A small image classifier, trained from scratch: held-out accuracy 95%.
Rows from block 3 of a small image classifier, named by matrix and row number. Rows with one number belong to one neuron. Each number is 128 + 32 x the weight over its row's rms, rounded and kept within 0 to 255. All counts start at 0. Numbers have three digits each.
After each neuron's rows are labels from the 100 images, of 14848, where the neuron reaches its highest value: "top examples" is what is common among them. Only what is clearly more common there than usual is listed. The data: retinal OCT scans (Kermany 2017).
# fc1: MLP up (model.blocks.3.mlp.fc1.weight, 384x128), inputs 0-127
# fc2: MLP down (model.blocks.3.mlp.fc2.weight, 128x384, transposed), outputs 0-127

fc1.337:103095105151110152103125129133205107095122110128137172153125118133123102080143107074147109087142143151106144149097160161115107180150153106125134084121128107121080139112141179148171087145000198108064159115176161131107065151120131122109134126130184153107153113113159140178113141148123146150161192171150158108068113139164155129071135109171107062050147130129116170107102134100106139131131
fc2.337:138166122135142121122106132176113110110114146136144134075134140121151134120116108085134100167153125139075188110170156167110106102143127073138138139125128144118115200134166108149092113180077104150180131060139110195203160127218118085099142124119144059136097118145167107069124154132129103113175177132116118140118068156130073126170092139113131129185167137111009107114135095114168146122102
top examples: finding: drusen

fc1.356:166086155179131120184171153092129190119076096135133184112102149057129131164131123110100154126176191184120197139102093174119116127150152126112187150144127095091088155113136136124172067106119119108146151126100178115090163138115124131094165079168080180070150117091143147093128112126137177150097120171115193131170138164163088150075074096108160082086120130141161127098103130114113160091156
fc2.356:110114182141092095135139114133126171121078097065153149180121147136124124128130150145128094119150112113103090121141093066182137159163155114057064101158137121093150142119177108160125112083172084128099122119103155080115131134230124177117134173079042107130152135112120083152148148127133156145145147110136081170135087142154136148127175136116144184133184106145229110147173068132147136166137
top examples: finding: diabetic macular edema

fc1.95:133124154087151153138092141119099118093157110145162115165106166159120062190151123101126122118113095134073178116052169128160176097197219116111099176134149175095146130078127116124130154100150138123101136167126180138078138095153115171161167167176187131098119159122158118102152092143129126125127069133114169180085082071170088085147181158153118104163133106104117124122126124080071125170134
fc2.95:148126124146169122113126150147123118167127178139122107122201100092156093126121120166080138106142120150133174166127127142049117156106135093129147126088151164100142120078128114073074143133133112211097097094125157192138165138128101126084082084108119166118106120059135190099153121145128133132178108143116134067149116096121179133094202092180137130177121113154021148150172132065128116165140
top examples: finding: diabetic macular edema

fc1.341:095131129127093100200137164095176148034163134118116173121143116101075118150171116106133141105169157164112181127087146200075089070122181117141136149126092089149150146078145144092191148030097137115125159096107122136110119169111161149149159101114096141068109098101107104118147075184155174123213081128116165144136090128135088172113124134103127158117142126128123129167119153143128133126167
fc2.341:085097171146080139115173132137152168102079067135141147181088113145092114139155130094122135088131137068116113145097103043171123153177172137090078148134168092114168139091166124075136102061187111130105125097088175192083103132100116150081139128129084165116135169123111187118141133095153138129141123116075089144131104157156128173089170116088141162101129061129137159203147085139104118151126
top examples: finding: diabetic macular edema

fc1.216:148120153135093121156134148152124144104120121093126136110126086139156109137110189122166119108144121102148091166055160114054107145221163106140143160116168152092155178105145108103156065082158156082143117210158152096147124142172114063111119110115130113138165137089123053131125097064071161110062146131111140159116138111104165145148113134114137158187121124149124055105104090141081200158133
fc2.216:102101106105153055127100122160142128143126145096125131120115126099104132128117129164141120137167126077174140120166174143083137165125091106112132133116162090110106134139085095169138157096101060146138110127127201160150161133147115090228138078178080136114152092167146091070059116081132123092109122091143119094107148125189072142100087089133147124125150119067069163087125176135048169142082
top examples: finding: choroidal neovascularization

fc1.204:107156133138118083121143241096123074129169099139155116133119090092149140185064170134173112094121215136120152112110178113086119157123162159075139103100155082084130144139144133082095157107098113114122152150152095134177117129115118133067137163102122097125110121148171210095159142148116098057137135153185156116109101122157184197138103136099167127108120139133106136104109128111138069182085
fc2.204:106128102189131168084167152155123108071148158106109116078108142170111127156153113156159127162139230134118158170121162116076136115172070093089159092136093139139106161135158106191129132127113160115166109119189143040147085117205105135087088139135111141114089140104121041092126143111111153115122120115048205128173142147119154132124145124099157086117129126096148142106126138094119100099082
top examples: finding: drusen

fc1.200:142130201177130119087148140088146097086086078095109151067037076096130145163115175105146141134146135103124170137101127163105106091120171123102168163153141135103160202148120184148099143083124185101163131171132141183137135187175124109144120203130106079111138155132151116085120095139086112082142093140076116176091102110125109123123120103132194151111128101182145116066130078118131123120159
fc2.200:141123126086099121135139161172070121103153079091166150123093172134135090082128049092099094150160132099113148116149156145139157132187127102137103105147130092096130169112132112158108140115162128136170154120129210128129155123174114106081162139174120085123114171103193065114093136181090118134102143158164096106143138137131109158125133121132151151092108154030205027089097118090091102157146
top examples: finding: drusen

fc1.160:083131126165165149137117140146173104109130088184110093132098127080135096186150164112139126179112210128078114106143124087116069097127135157122137161055083099109156164082106119147154113122157141139121145097146130109128056114135065170082151104100093165134069094131114157117122129148128099088141156112080182167115153149175181132170113096179137138147099133186073157121208188140126090138110
fc2.160:144129136173148133107148116099121118073064163168133143086112113175124148102152058128140122158143190131131140117118151099118144115111038145156139099123159210168125162171216128171132148157122135183166106094129161143151119086189127125099078138133051109051105136143145045140185124116105137132060117167124151125151081132123117107201104149077118128112107127092143124131125152136140120124152
top examples: finding: drusen

fc1.169:077137151088141109161106158124131127083168201116136136089178101176128097129173114091106110111102135124162107130123141140123145124124128123091064083121136142101176094122074094127132156140140107175134100084066111136129130100129092117085155198073199075132103160098142082118152138158104136071131127087143078145096068120106208140175157134127118171139141163052073127142173132172156146176096
fc2.169:151125117115124114134136076165114123149102126095161127129121135116108188116127156159122122101140091125119157119131132131130152132119135087070146171109130092091119161155179105243147104125126103119103135130122152050155156102184082147208154150128153092118145126120125023068120113082133130094143152141152079137101078139092078149115115123093128164190169141160225142084127118101119156189142
top examples: finding: diabetic macular edema

fc1.226:102096102168130140118121112131147129116137083137096165148118107149120094070113186095150087166099209132096117150153160155126100154129130159150165176102144145145138114118131132164155029163083195117077115150173143153134130121133101144127147116090116117137179140101059104126085126112126139132112204160126148102122117068118145092043116093197126146091155140161095128106127132096055206092162
fc2.226:089134101136139123078120119159114105130136146149106112075137090142115156163147135135177137217109158142126174127069173159102111131165100099161140047119126116150102183133130084153126108149052127106197079051174113207200131111157112066130119127116109117073094136137096064139119143107127141125134110099125172153180127173154103133149101116130165108159134161110050167127147168112130139106115
top examples: finding: drusen

fc1.370:065089081125147143116108083123171162130119065087055109138115096114145173147176093134126105160180116139118112101111181127099105080153115158111154086156099120048107197149114174153111159134105154081149098123103151144095115095096145118134073070147086130089119126041090157103155150100097141089127122180131118104124105183145120149104107122151114064119077158092146145137157188118076116149102
fc2.370:135159097146104136137118091146131159197140183094127150139199059112186037136105155151175081128136097113149133103145136135125112102151095149111115124119111123147173095132082150146164096112115123138153143087136144080170084144130178066088143148175072127104108115129134093211173113229151089142128146124175153108150149104100143086127136127110139123147120117163160153108070120179065121090161
top examples: finding: diabetic macular edema

fc1.293:180098143135139165121066178079137147155122089078153135132168117072100147145098106132208182159134143134079171080122146175044107156172126105086135136148154083093155129139128162131081087096128106144150134134123159152050182101157137135096130150159109080086130112131116119119123159134078125090105125143139136126151134142161138133169054101081202124095118100124081184070087147124099149121161
fc2.293:121080146145066190093145146144109126112146137096116173145133172087117092136115115108132121138126119147092052124141094104169119105143127206141070107125101139184076079122134166094144117100131211162160143147124157155124104195095133133081129174147093123168157150089146105216145118146155113203155136077106135169137173153119140097153142146149160114052088134102164077136095132156126086108158
top examples: finding: choroidal neovascularization

fc1.236:096102133125038162142111090119160150102153143225131142130160141142192141133162154114085108168172133097071122127120144104131186091099122148088151107155141132141160142125090184135133184133124159131138114144105070109139091045139155112141141095175227151141066100164111118106125110122130149152129080070171158141116078115122112132111151102153098118033110111115168111117103163123091119146114
fc2.236:106138092156190119121116117145168133151171147106105124138134136156134100109173126119088118071107111128148141108118144116116136123138114140117145200126117142112149100061064166189124140120133144142092120120144099018115140159036163176132096062136150110065106117097168077117162124132154146107114120182074102095157123107095125100108123120161133068126136146164236135110093099076131147083108
top examples: finding: diabetic macular edema

fc1.345:105122141168090176111051160126159121142111098142103097143119127153151133164065093088121078141186113055026140143132133103093101076118109114093146128160110120105140157145086197126108154132129165106162111152101111186139121117102103104139123122175124118154118167070042117113119127094100091148120085092121163169138092159147122149136143100214122178173154093136149142085125182127088132166107
fc2.345:098121128163119162124151138142098170147127157136129149144141099152154042160175103147105096105119156138113121136121163104123147184168084145081084131101097098086195115082105134204124116098181112119097119146124094088124171149132135142143123079152103140123083161097177059090139121153119120101136143156164127127189137112098140067102166194177184141113128111119231108068149094087092158113146
top examples: finding: diabetic macular edema

fc1.9:123142124183120175111093142163220107088084089154110150128154121115154091191186085093147118180149120143119160133148103098110082136161136114167138143066132122123145130090106150098165058175166164108079143127167148106146062105132085149087124123103117173157069135115087148195117132120125131144152169139126165182084140156170184129140103148149100188162111148146117182114134144103099115065171
fc2.9:161155093195126138115133147160111113119111171183124135060121085169149170095154087111089166187145218179132154131098121142097148128096078104186155142131156213169110146180084130115097137189080137131174124090137103212191162094119127107124123132133107104113095116156140117092165114127106122126132133138137137110148104154135115073139095153113102126124103122127020139114148137078153116098127
top examples: finding: drusen

fc1.330:111070108138124122104098123117121068147138115166089148127147104081119185138102132102111139157177193184128130120103115106034171132146149171158101140125166116126179175165119202154116127198126120128149102116117144102122084053100135129149143089196093139154093137145097110098116119054115061116151152147126140132071148165127105186076097123157122131108140123149109108121199172157083085107112
fc2.330:109121105140119196122136084128094122150178130161115144131125127104171104120101153136183137120102098143086057111188120096182151106107102154107186142089057112148105112159145143125185125142148242161117159120133058134161110121104154109092136170090160112114149140069159080150130139143099101107115141123098139126122170150098131123146073155142131110153105070123092166157024118134163063133142
top examples: finding: choroidal neovascularization

fc1.182:119119142149100138133059066142132076125120077119158127172113114075171125180152091109114132164126152095055089056118147069158073095123120108081150134109135092114204069157127159145156111141120102121098132113162105125162079075138119094107172090141193114140107136196147134128114161091151061129160176095139163129112117085173157153122164106146098132138105092166138190070108112114141142157125
fc2.182:135112125117143108110188115114174113161066076161131099135132096102130119090122134074126107129097113124117217129162120128096140200171133087096183136129153143092170113110119235137117170114162127123126145178133133030148127208113080161146095114126125113139132140122136073104157142098147156072108166139122102083116104178127128111097131100100133140140168093127203148143192152118112163090105
top examples: finding: diabetic macular edema

fc1.184:141144092143087118136129183136131141114114121048131154084192159138152132136146140099137155167162132170125156113058143154060051143176104106128114063169120081101132071121044125172143108099100081100127167146114144138119138059106133092124124103208121134153211103131161148176137128067135119109136149130105131113130142106116105160137056174145121110140122160079152148122134145125131176130185
fc2.184:148114134118073115122109087114126159146124103099145125119099041049145137153101122123160092136140089126093152148129109141164111106161149086114152134129154136090129155144125067106175127115123128120151136091122151207139118084140138109123121130111140118126125110175121136150140124154151129149175121023091152072144169161101144140147156120108127145102192138119000084094160081176124079140134
top examples: finding: choroidal neovascularization

fc1.300:102120142150066108192054132091141126077170097144141082112116042153161179140127163096117101091134198083109121144094185142111152041137177162118117165112165081073124114135120137122133143137126103063139152164152117132101145102138093078096166143108136089101145122058070114119134079107088136093171138129150106107144085119159148141083134118123130113139146140102074068131117123093089165167127
fc2.300:144124099134172133128167127129119082112124149105143131109132149146088133079078129090110103206178165144107156070188110128116131072098088136159150099162115131160053157131136171159124109135126119164170173118181136210167090114187055113173116117143139118127107118124153101101055131114081140109108125109138121106112135148127087123186065112168113114120116120056053126111097201139124097109152
top examples: finding: choroidal neovascularization

fc1.376:167103070099031096126124184112123152093126135118152120142133159111160148137161194142123155163098159141123168118105146139070094167158140121111074056115121085149088127077072095166126163104028144138086148069150162118077107122111110122109094137143162157146166137115118115131173082131144111142127131177162105095119146077120136158174088111126119085061081109092119102155115146073156135139165
fc2.376:138131155052104080114073170134103125115130091108151092156157140093134162212156112092079100137188114131125143148094125130157118131162168078134160108116147143090184159164151053117132137124069105097168068058120145134097083139078148082106120139134129088136149070145128183109137127133141169140161143115090143140156131150139146167179135096189123105126170156101033111096115116147121111073109
top examples: finding: choroidal neovascularization

fc1.99:150116163130118142129091116133084134094111143150163123094114115126150167163104113040089108202149125088165161151068104105126135134153159111140130071126124130114166134129175135085161117101083127133127087139160122081122112152170050115121163070110174145162185143109155043094124116114123110119127159146098152150113096034138156178123136118113113080040183142081119190107122121101117104166118
fc2.99:105122119064171036127135124111158116114141145113105183160175118121113152124145110130143101107173089142159109087152122143084145135099089126065149152130166133108149114144113070152170167124149055081108130155154099214121119091117139133213125122140139060134149117156122064126081125111139138125089065183159114110116100066126095167108107115160143076084073163095104131091135143150151074109115
top examples: finding: choroidal neovascularization

fc1.363:094082099102166101219096109144165185139159153115155174155191114103154100144183111104140099089126152172107139110120169158145113131157135115146188132121127081140118120085070137154159107098162091134116189101206172118094122112129151122084152119152124155102062098152108126148106139193140158148100111115186193104156126150150152149136071082177127098081107162127133127110161170098154156162076
fc2.363:133114191133091129103166160112130136168114104113168112126158131180047178112101128145109141140116175116108080144114096120187137150131180116137120064128112185100129130160152127110135130111176153162115130124082172050105148192195112161115102135133047112102123181083170086106125101154113119107139132123084077101102165131128148191113121104166120180149133154107231109128141096080104133113146
top examples: finding: diabetic macular edema

fc1.74:185153095145140202104167172053170097148122087103154058139123123113168143151113045135150077108117108135138106083168176064138104072131106125070142123103106139108136119129118152143139115192147134146149113131132155112127075091170118141128092126108114118188087166143083106173103130123135057157098080208122109143115070081125135118137098102119149113145134108128145139165120124060078179114139
fc2.74:141124132117112116130113154114129115109134076221109138119132147126169125179139124150111115086118088118158084111063149130133091153119147116179170133121179134114121071138121161061108139146117116136110138131136087054084145138123195149120147128051181119152169066135133161183187125153150145129128121130142161142122125089148178128085184133120120119151081086168079182220130095124199162121086
top examples: finding: normal

fc1.305:135132069156110143108180121148130105078129123143152143167085183070096070165126176131187141089122180133163148112080137062137139162171180118156127148132109098140119156150137102068171071188127207133099150138161179187108055176087114142107102125157146129113111112131127144156125106140149155124145135156186125144088144158181123152085187146117115111145065076170126159087100120121140113111111
fc2.305:137152163177155113117079122120145099123117137128130181112129118083157134096092103082072102144153142131132147127169126120100106055154157100124143154129107116103097138119136128185031151134132089161163139143142096134130198129232123078131124099114148132158106173163179102098095149157131085178169134087119151099129162132107132145179067117128137087144112129114087031055147126166171113164141
top examples: finding: choroidal neovascularization

fc1.378:115109109118196123141136123163139144129136087155138135136120135089087156239178131100155138187143123122144137122125111113125152112146137130131070150102106122108115113125066124153125143099199122119107170130105130114117111121143121162130146049104074143164086136161084092137153105107155125131122057122068148255116142139124124160165142176163122115141128098115157210147201179111125075134121
fc2.378:073099068114155137091124146195097153069190101166104136125118127167139138135112173123081179126089163154129180101083170142084133141161079133119153115152140121180161159132156142111104092147117172094180092089208105173166102116124092072159125202109156148098085142164089101128107117082158122121091152147086127120154100137156087125112098132101178113094152161159074157119091136102107117070124
top examples: finding: drusen

fc1.349:158154169158173140139144162143181085088126103128120074095140108096131110141129150123130155105166138107148201151103148110106102095181140090095149158101125101128136130087132157104146088113145150061139110162163147099145055113114064118049182135103102168128074122143102104141140132135085089098068119131058157123128123121109190167132093124149133110129134167173037136103125185061135082120178
fc2.349:140134113105146102129154156117101127126097138153144097096139138135126181123133129113101159150150190087130170114088139112118170152093064120165153105148185183149134170169143107105108131182098112165144113109141128255147121072140101140152128126116148097083101076130109134082146096092083146112086106135145143102130088131165081086148124152137107137112135137132000163115141142068126126139132
top examples: finding: drusen

fc1.288:140208156113123153113084135090145139125151143053164128163151178114153084136136093089125146165105151156098210100115128091184017134125109104108106159147100116063189120118133125161115155145127088146095154119120141100092105152125135096113114168134163146157154105140166121172153108146167153100162092085119110127101110067146141120076196116113110095096146150086128168177078091135164139169173
fc2.288:089111130142098135104089110106122118159110121167118124115125067164131165122085141104190132099138144152122084134114107126111104177123104146143159181125148139118158083103096102179146144125130128076137070145152150094132130097121154146205148096130162154238162117130137116072134106151190111114080147174121169060128094173101130136174131079138154127107121104163219120056194150133119152165080
top examples: finding: diabetic macular edema

fc1.320:141141178178101155139138174084159103159106108147088139227138080101084141102091186108120101114141173137080147123095172120123103159110124177119181147108134119115128175118149123135156108140083156141148120146159107151136125114140072140065143138042132135164129129084119126074159131139063111142128126135165165091132122101121201140040113112128176136102175186156091122088132158204110109123104
fc2.320:090155118194141105119139111147110091118132152151085128115140175177167163128134112155206132164100161122143139153160150172148118143132096077075124067125108151133086146140124149153137139154121133083138090089153103156196153083231109125134141187072128122130123099106128021122116167155108132082077100123174141116141085107118154137136139151093133119159164073091104162150112124071197159140113
top examples: finding: drusen

fc1.103:133121153105129134163169161132148099140125112117187123110109078114156151208139128072171079151147150117145110074121139136101158103167172121117109091101167136087081156105074142108133148095134121081188083210124131113142134107103081114127206128135152136098126175153159137143145115173105124120097066153105131208103064098166144188166155095132174098085175165131097138146143147074133077102118
fc2.103:137106179164151075178157124060143098176111119167123133175174109120113124125063150126134157136117154111094091114095053068099147126118131128096148099152148111151113115115095195082142193130201099129086135127119164137114136143105095133084108125155143217140163106073154135139086127144088130169121073092079123095076149106119125196141108133178099120111093088099097161172129195118122103134126
top examples: finding: choroidal neovascularization; finding: drusen

fc1.313:115120162137125118123105123120171104122112093108162136138151037067135143219158115111159152104135184191129201123115158120115100101140147107157172143072140088096096131131093142146152171106171164100113169144154132124115089146097080088111120165089094121116061129142164133152121122176143100149196041141087107196089143182132155166147112114087167096077122102158123137141143112115164097155117
fc2.313:102082068088106150101128140153080150105166110089107139100079147136121157141148108103090136167076175153077112145079126124144160155170108135108173090115084127123110150165136101118128104166074152120196083092173098196200132089129131103101125210091137076102111157140147087106159164142155135150139109111113135156163147209115154117148094179113189134104167171129083130101111105122161069141146
top examples: finding: drusen

fc1.311:116112142149141126163131111111127105125157091157108100141098124119120134124113173099129127168128180075063149101128118114114091082141148152115134150083080080116218110093149129155147105126119128111144106134122089160096125111133076104026171111119137131098131117092055118073170148136082114094124169136088194128147154142120196098147132078183155114120122165151039122118162197124058178130124
fc2.311:126139091164148160105136179136112136086101176152127115059154132130142110110144107139152115179104215138150129090099148117103129101123063122103121098139149184184129162127136139099137113178104193120200090089163116192196109110136095125115142153104083140075051113113111069199141115118096146126085095130165150106165082137134111095159157154118133121108091092120087156173118158093176147113180
top examples: finding: drusen

fc1.332:144180092109122121139111167137083137175134104153127106111150140157127064070166088095158111139134131097172174124127140106100122128148133132161042130103096169111103149100067124098083112116029147145128130122108125094114136159102127133124156170115071166127142087122106118140101123136115088118137127191122087134122145062114129142007051087146173089085111126146156160165151148157182157107146
fc2.332:160091138152111178142094130176119130170155184127146119102108096160129130183130119162106134111159158154108105140117157152131113122097148162125138136128149134093149114136183094142128154135146107097127084147128113224096140096119124106098146126137129108131142113098116182088126150129137111074126122087255141146131200155116118105170131153158127111057131105133000133148163118153116150149141
top examples: finding: choroidal neovascularization

fc1.78:151099127164130120081149138123120111080124126161147092135073147112121091114099127121092149111066118088133132159114122136101087060196121097105092161094186147101138104173114087113114096148106181052140084150097162101080167157175103130122131111056129068171157146117150161085166096091123163081178204125131098130106137112159124101153128168115088148139112074114106152153128058114110198117156
fc2.78:153119164149064152128135151137120085067125106063125151098079141130079135138127084166144152173187127138115043098127113126143133096140141181173146107138105129190043150112115071094149097119118142111170129167117153162114161170121112135086085066159098167168133133144128146172118118159128095192169109113179126134151194153161124107159108115116135093065094137110125065127126175187091124139144
top examples: finding: choroidal neovascularization

fc1.190:194156168137218113203155164131075132147115132113172196120109103064077126149100190104138128124142133101176127143083162098169182126155157098133167114109179132088138095074125117136182063143128139066160166105060153132173147156124150122129159136132112103126090149186123126141106105127085171084116122158116067127120140099157148157131079173138148124175144175097115162146127109130125111107153
fc2.190:167150072139105142113124111161113165142119159140144136099196082101163046142118177138139101120145109083104146100081173139088125157125049134131106161117175103140212120112087191208103105146139137127142123100158138140150113177139137104129128126127090123085111112099169014122130057181128156117116155181138176143167074088138137119113173152152146129151132103167132106129131118110079147116131
top examples: finding: diabetic macular edema

fc1.161:115177158164078111137155110102151082076121111133163076123069151137094141076087155083149125130184112147059129147095138183133124091165153107074161110082099088135099110107168139144129157126087159092169141181164121145067078140110138081097159158071134116098178099124186196161125097178112119162166143149199097159119142114162163115130140129128158093098143155119065128113089162108135161134142
fc2.161:175137147106113107153130109107111122067099125161175133105142140169128160099056129078143111146151143120082136090129111092129168049115136122102185129166120147121131183179169091127135143201118138139152144083130132227120089095155089099114112125116180077160112117150153098107137124111097106134141124164081134079112164170071076150157096167125105101151122163114039082120129109140184077107153
top examples: finding: drusen

fc1.326:090109098164143156145047156057166129167101088096141099103121149106079137163157101114119124154122124102136210096109116169093124069151159115140130136097104098066187132096140137149076171079163115146192144163126143128137148161115130128144080071065088124086150090115067122142149100137130138102105130107151162134164107175151125140179061119098141146085096117122132198166129138126066136099170
fc2.326:137081120132091167110110138145108152098118125088137156113133132085122136131106135125153137127148137119075037124135045106166113115146149180142053166142129147161119098117140099134150108094117181136199108079132132153084117159106128113124153126129092104148108150116130062193135136167174069206196146077066120172157194139126118105137137126118169151072111150148173086109110126189085111095160
top examples: finding: diabetic macular edema

fc1.208:099171094084135167118128096164141156118136131015148146107123135132109146131139165117125161148120127161112124150121144169078034140179120147140080087090136112128099064118060143164146116125136157136159093202111183119193124163101103080159118160129116146094153184116149122159172144123149128116098148107176110131135208117132097117078138103144127108155158163089158149164204138112162082099142
fc2.208:118161142136056091156134147115145159139087134111132175123122060084151180104121114155214065164159140114121126131121113122135135154124112152129123109114152157100171126155129123156215110097166089135130145105126092124163119143141138134088045104157154132087120071156107153124156117122118132170154153117096226100133108135100175102167053123124105151099172146150052070056125151138121092152106
top examples: finding: choroidal neovascularization

fc1.123:186135085161080105134135127079105120108165147109183110116163115172145055147131089120119100109135145136165154167113125160119101084101220119097077056126136123097200093165198119150162108116121105152112129128144149123105111098164102097107166165110153104119128131102184057140150081120075168098130167169209159137120078125133129173147124138116143085160149137087078135121082088138091128147151
fc2.123:116142088103138079124187115152172110099129104125124164110161124127121175154170168139125134113178129127172100099117126139080140150122097119096155186094180120145173140168167085210149135105115087104122101124211106112144145128137113131230162134153100115109098126161124126081087104055160135131086134179149117120129108069144069120091101080126150102133114186169160137065146180099102087093138
top examples: finding: choroidal neovascularization

fc1.257:132131172154107143110127175132213114123086114141108143086176064113148123166133132101124138183141140171110197152158093125116112149140124140196190133085128085146173120133088155148201145120177180112147143141158127128121058119067093120115158188099104161145031139114113149171105095159132133171150086119056136183083128176147162140146097138086138156105146132159120112113145141151130131092144
fc2.257:129143097159091113114136130149101131142127100128120169121116166130181126101161127105161112138122184082140121141107130153157145152155043121145122131109157198138139125175103119151156108175104122108173119080145110251194162084106166115122128176068101107126097127141146131112219126138136146128097131116185155131143097163106144103126157190121147146135157116163014145140112084091170098129145
top examples: finding: drusen

fc1.295:108134131070087226126125143168179147039120136135079108136136098084114107097122158131152133110179098106073167115127127183081110121172125122134184225141098138135107122092093163142081126109152189101114093156085105113145084127082130091146084109163160133174129115110105214128111144116150107138130110119127158102119158121069107126128106091165116182124086115093132107130157163101086172143143
fc2.295:101158167094144045131127120121139155089096154164121141109143165127128145191128184148100133107118094084165140124141128101121144160161168124062080108209162086126178145120169126195146142077165071097115101129159151166099084135076138116152134111170121102157126128201084128136098152082101154116143135115109101152146133145115094173079056099155136110124161216140095167117121149139103131080082
top examples: finding: choroidal neovascularization; finding: diabetic macular edema

fc1.324:193122145159081130175067147126134118131107144123138182160204102088072158112144138075113132128147162110088159101081163145037101147154156124098114144110160145068159152146119122142120073153114110137117107173127216102123122047155100129105162113102119121174136154116154098119123075075044082094144143141130086184120152124128122108155071127100147134123132151140117155087122146142134187100163
fc2.324:170118126101109161143132123124114176128111109057180179149137143082141100078116092080097067142186104103065122081157133070164194125122136158124108143146087143107101124147193120139082102151153153178110180172089088156140167139128117156135151161095063089069113161113175076123149098133090114135121133153137087113098136144108120129176078187112103160136136113118109071088116083149158107173165
top examples: finding: choroidal neovascularization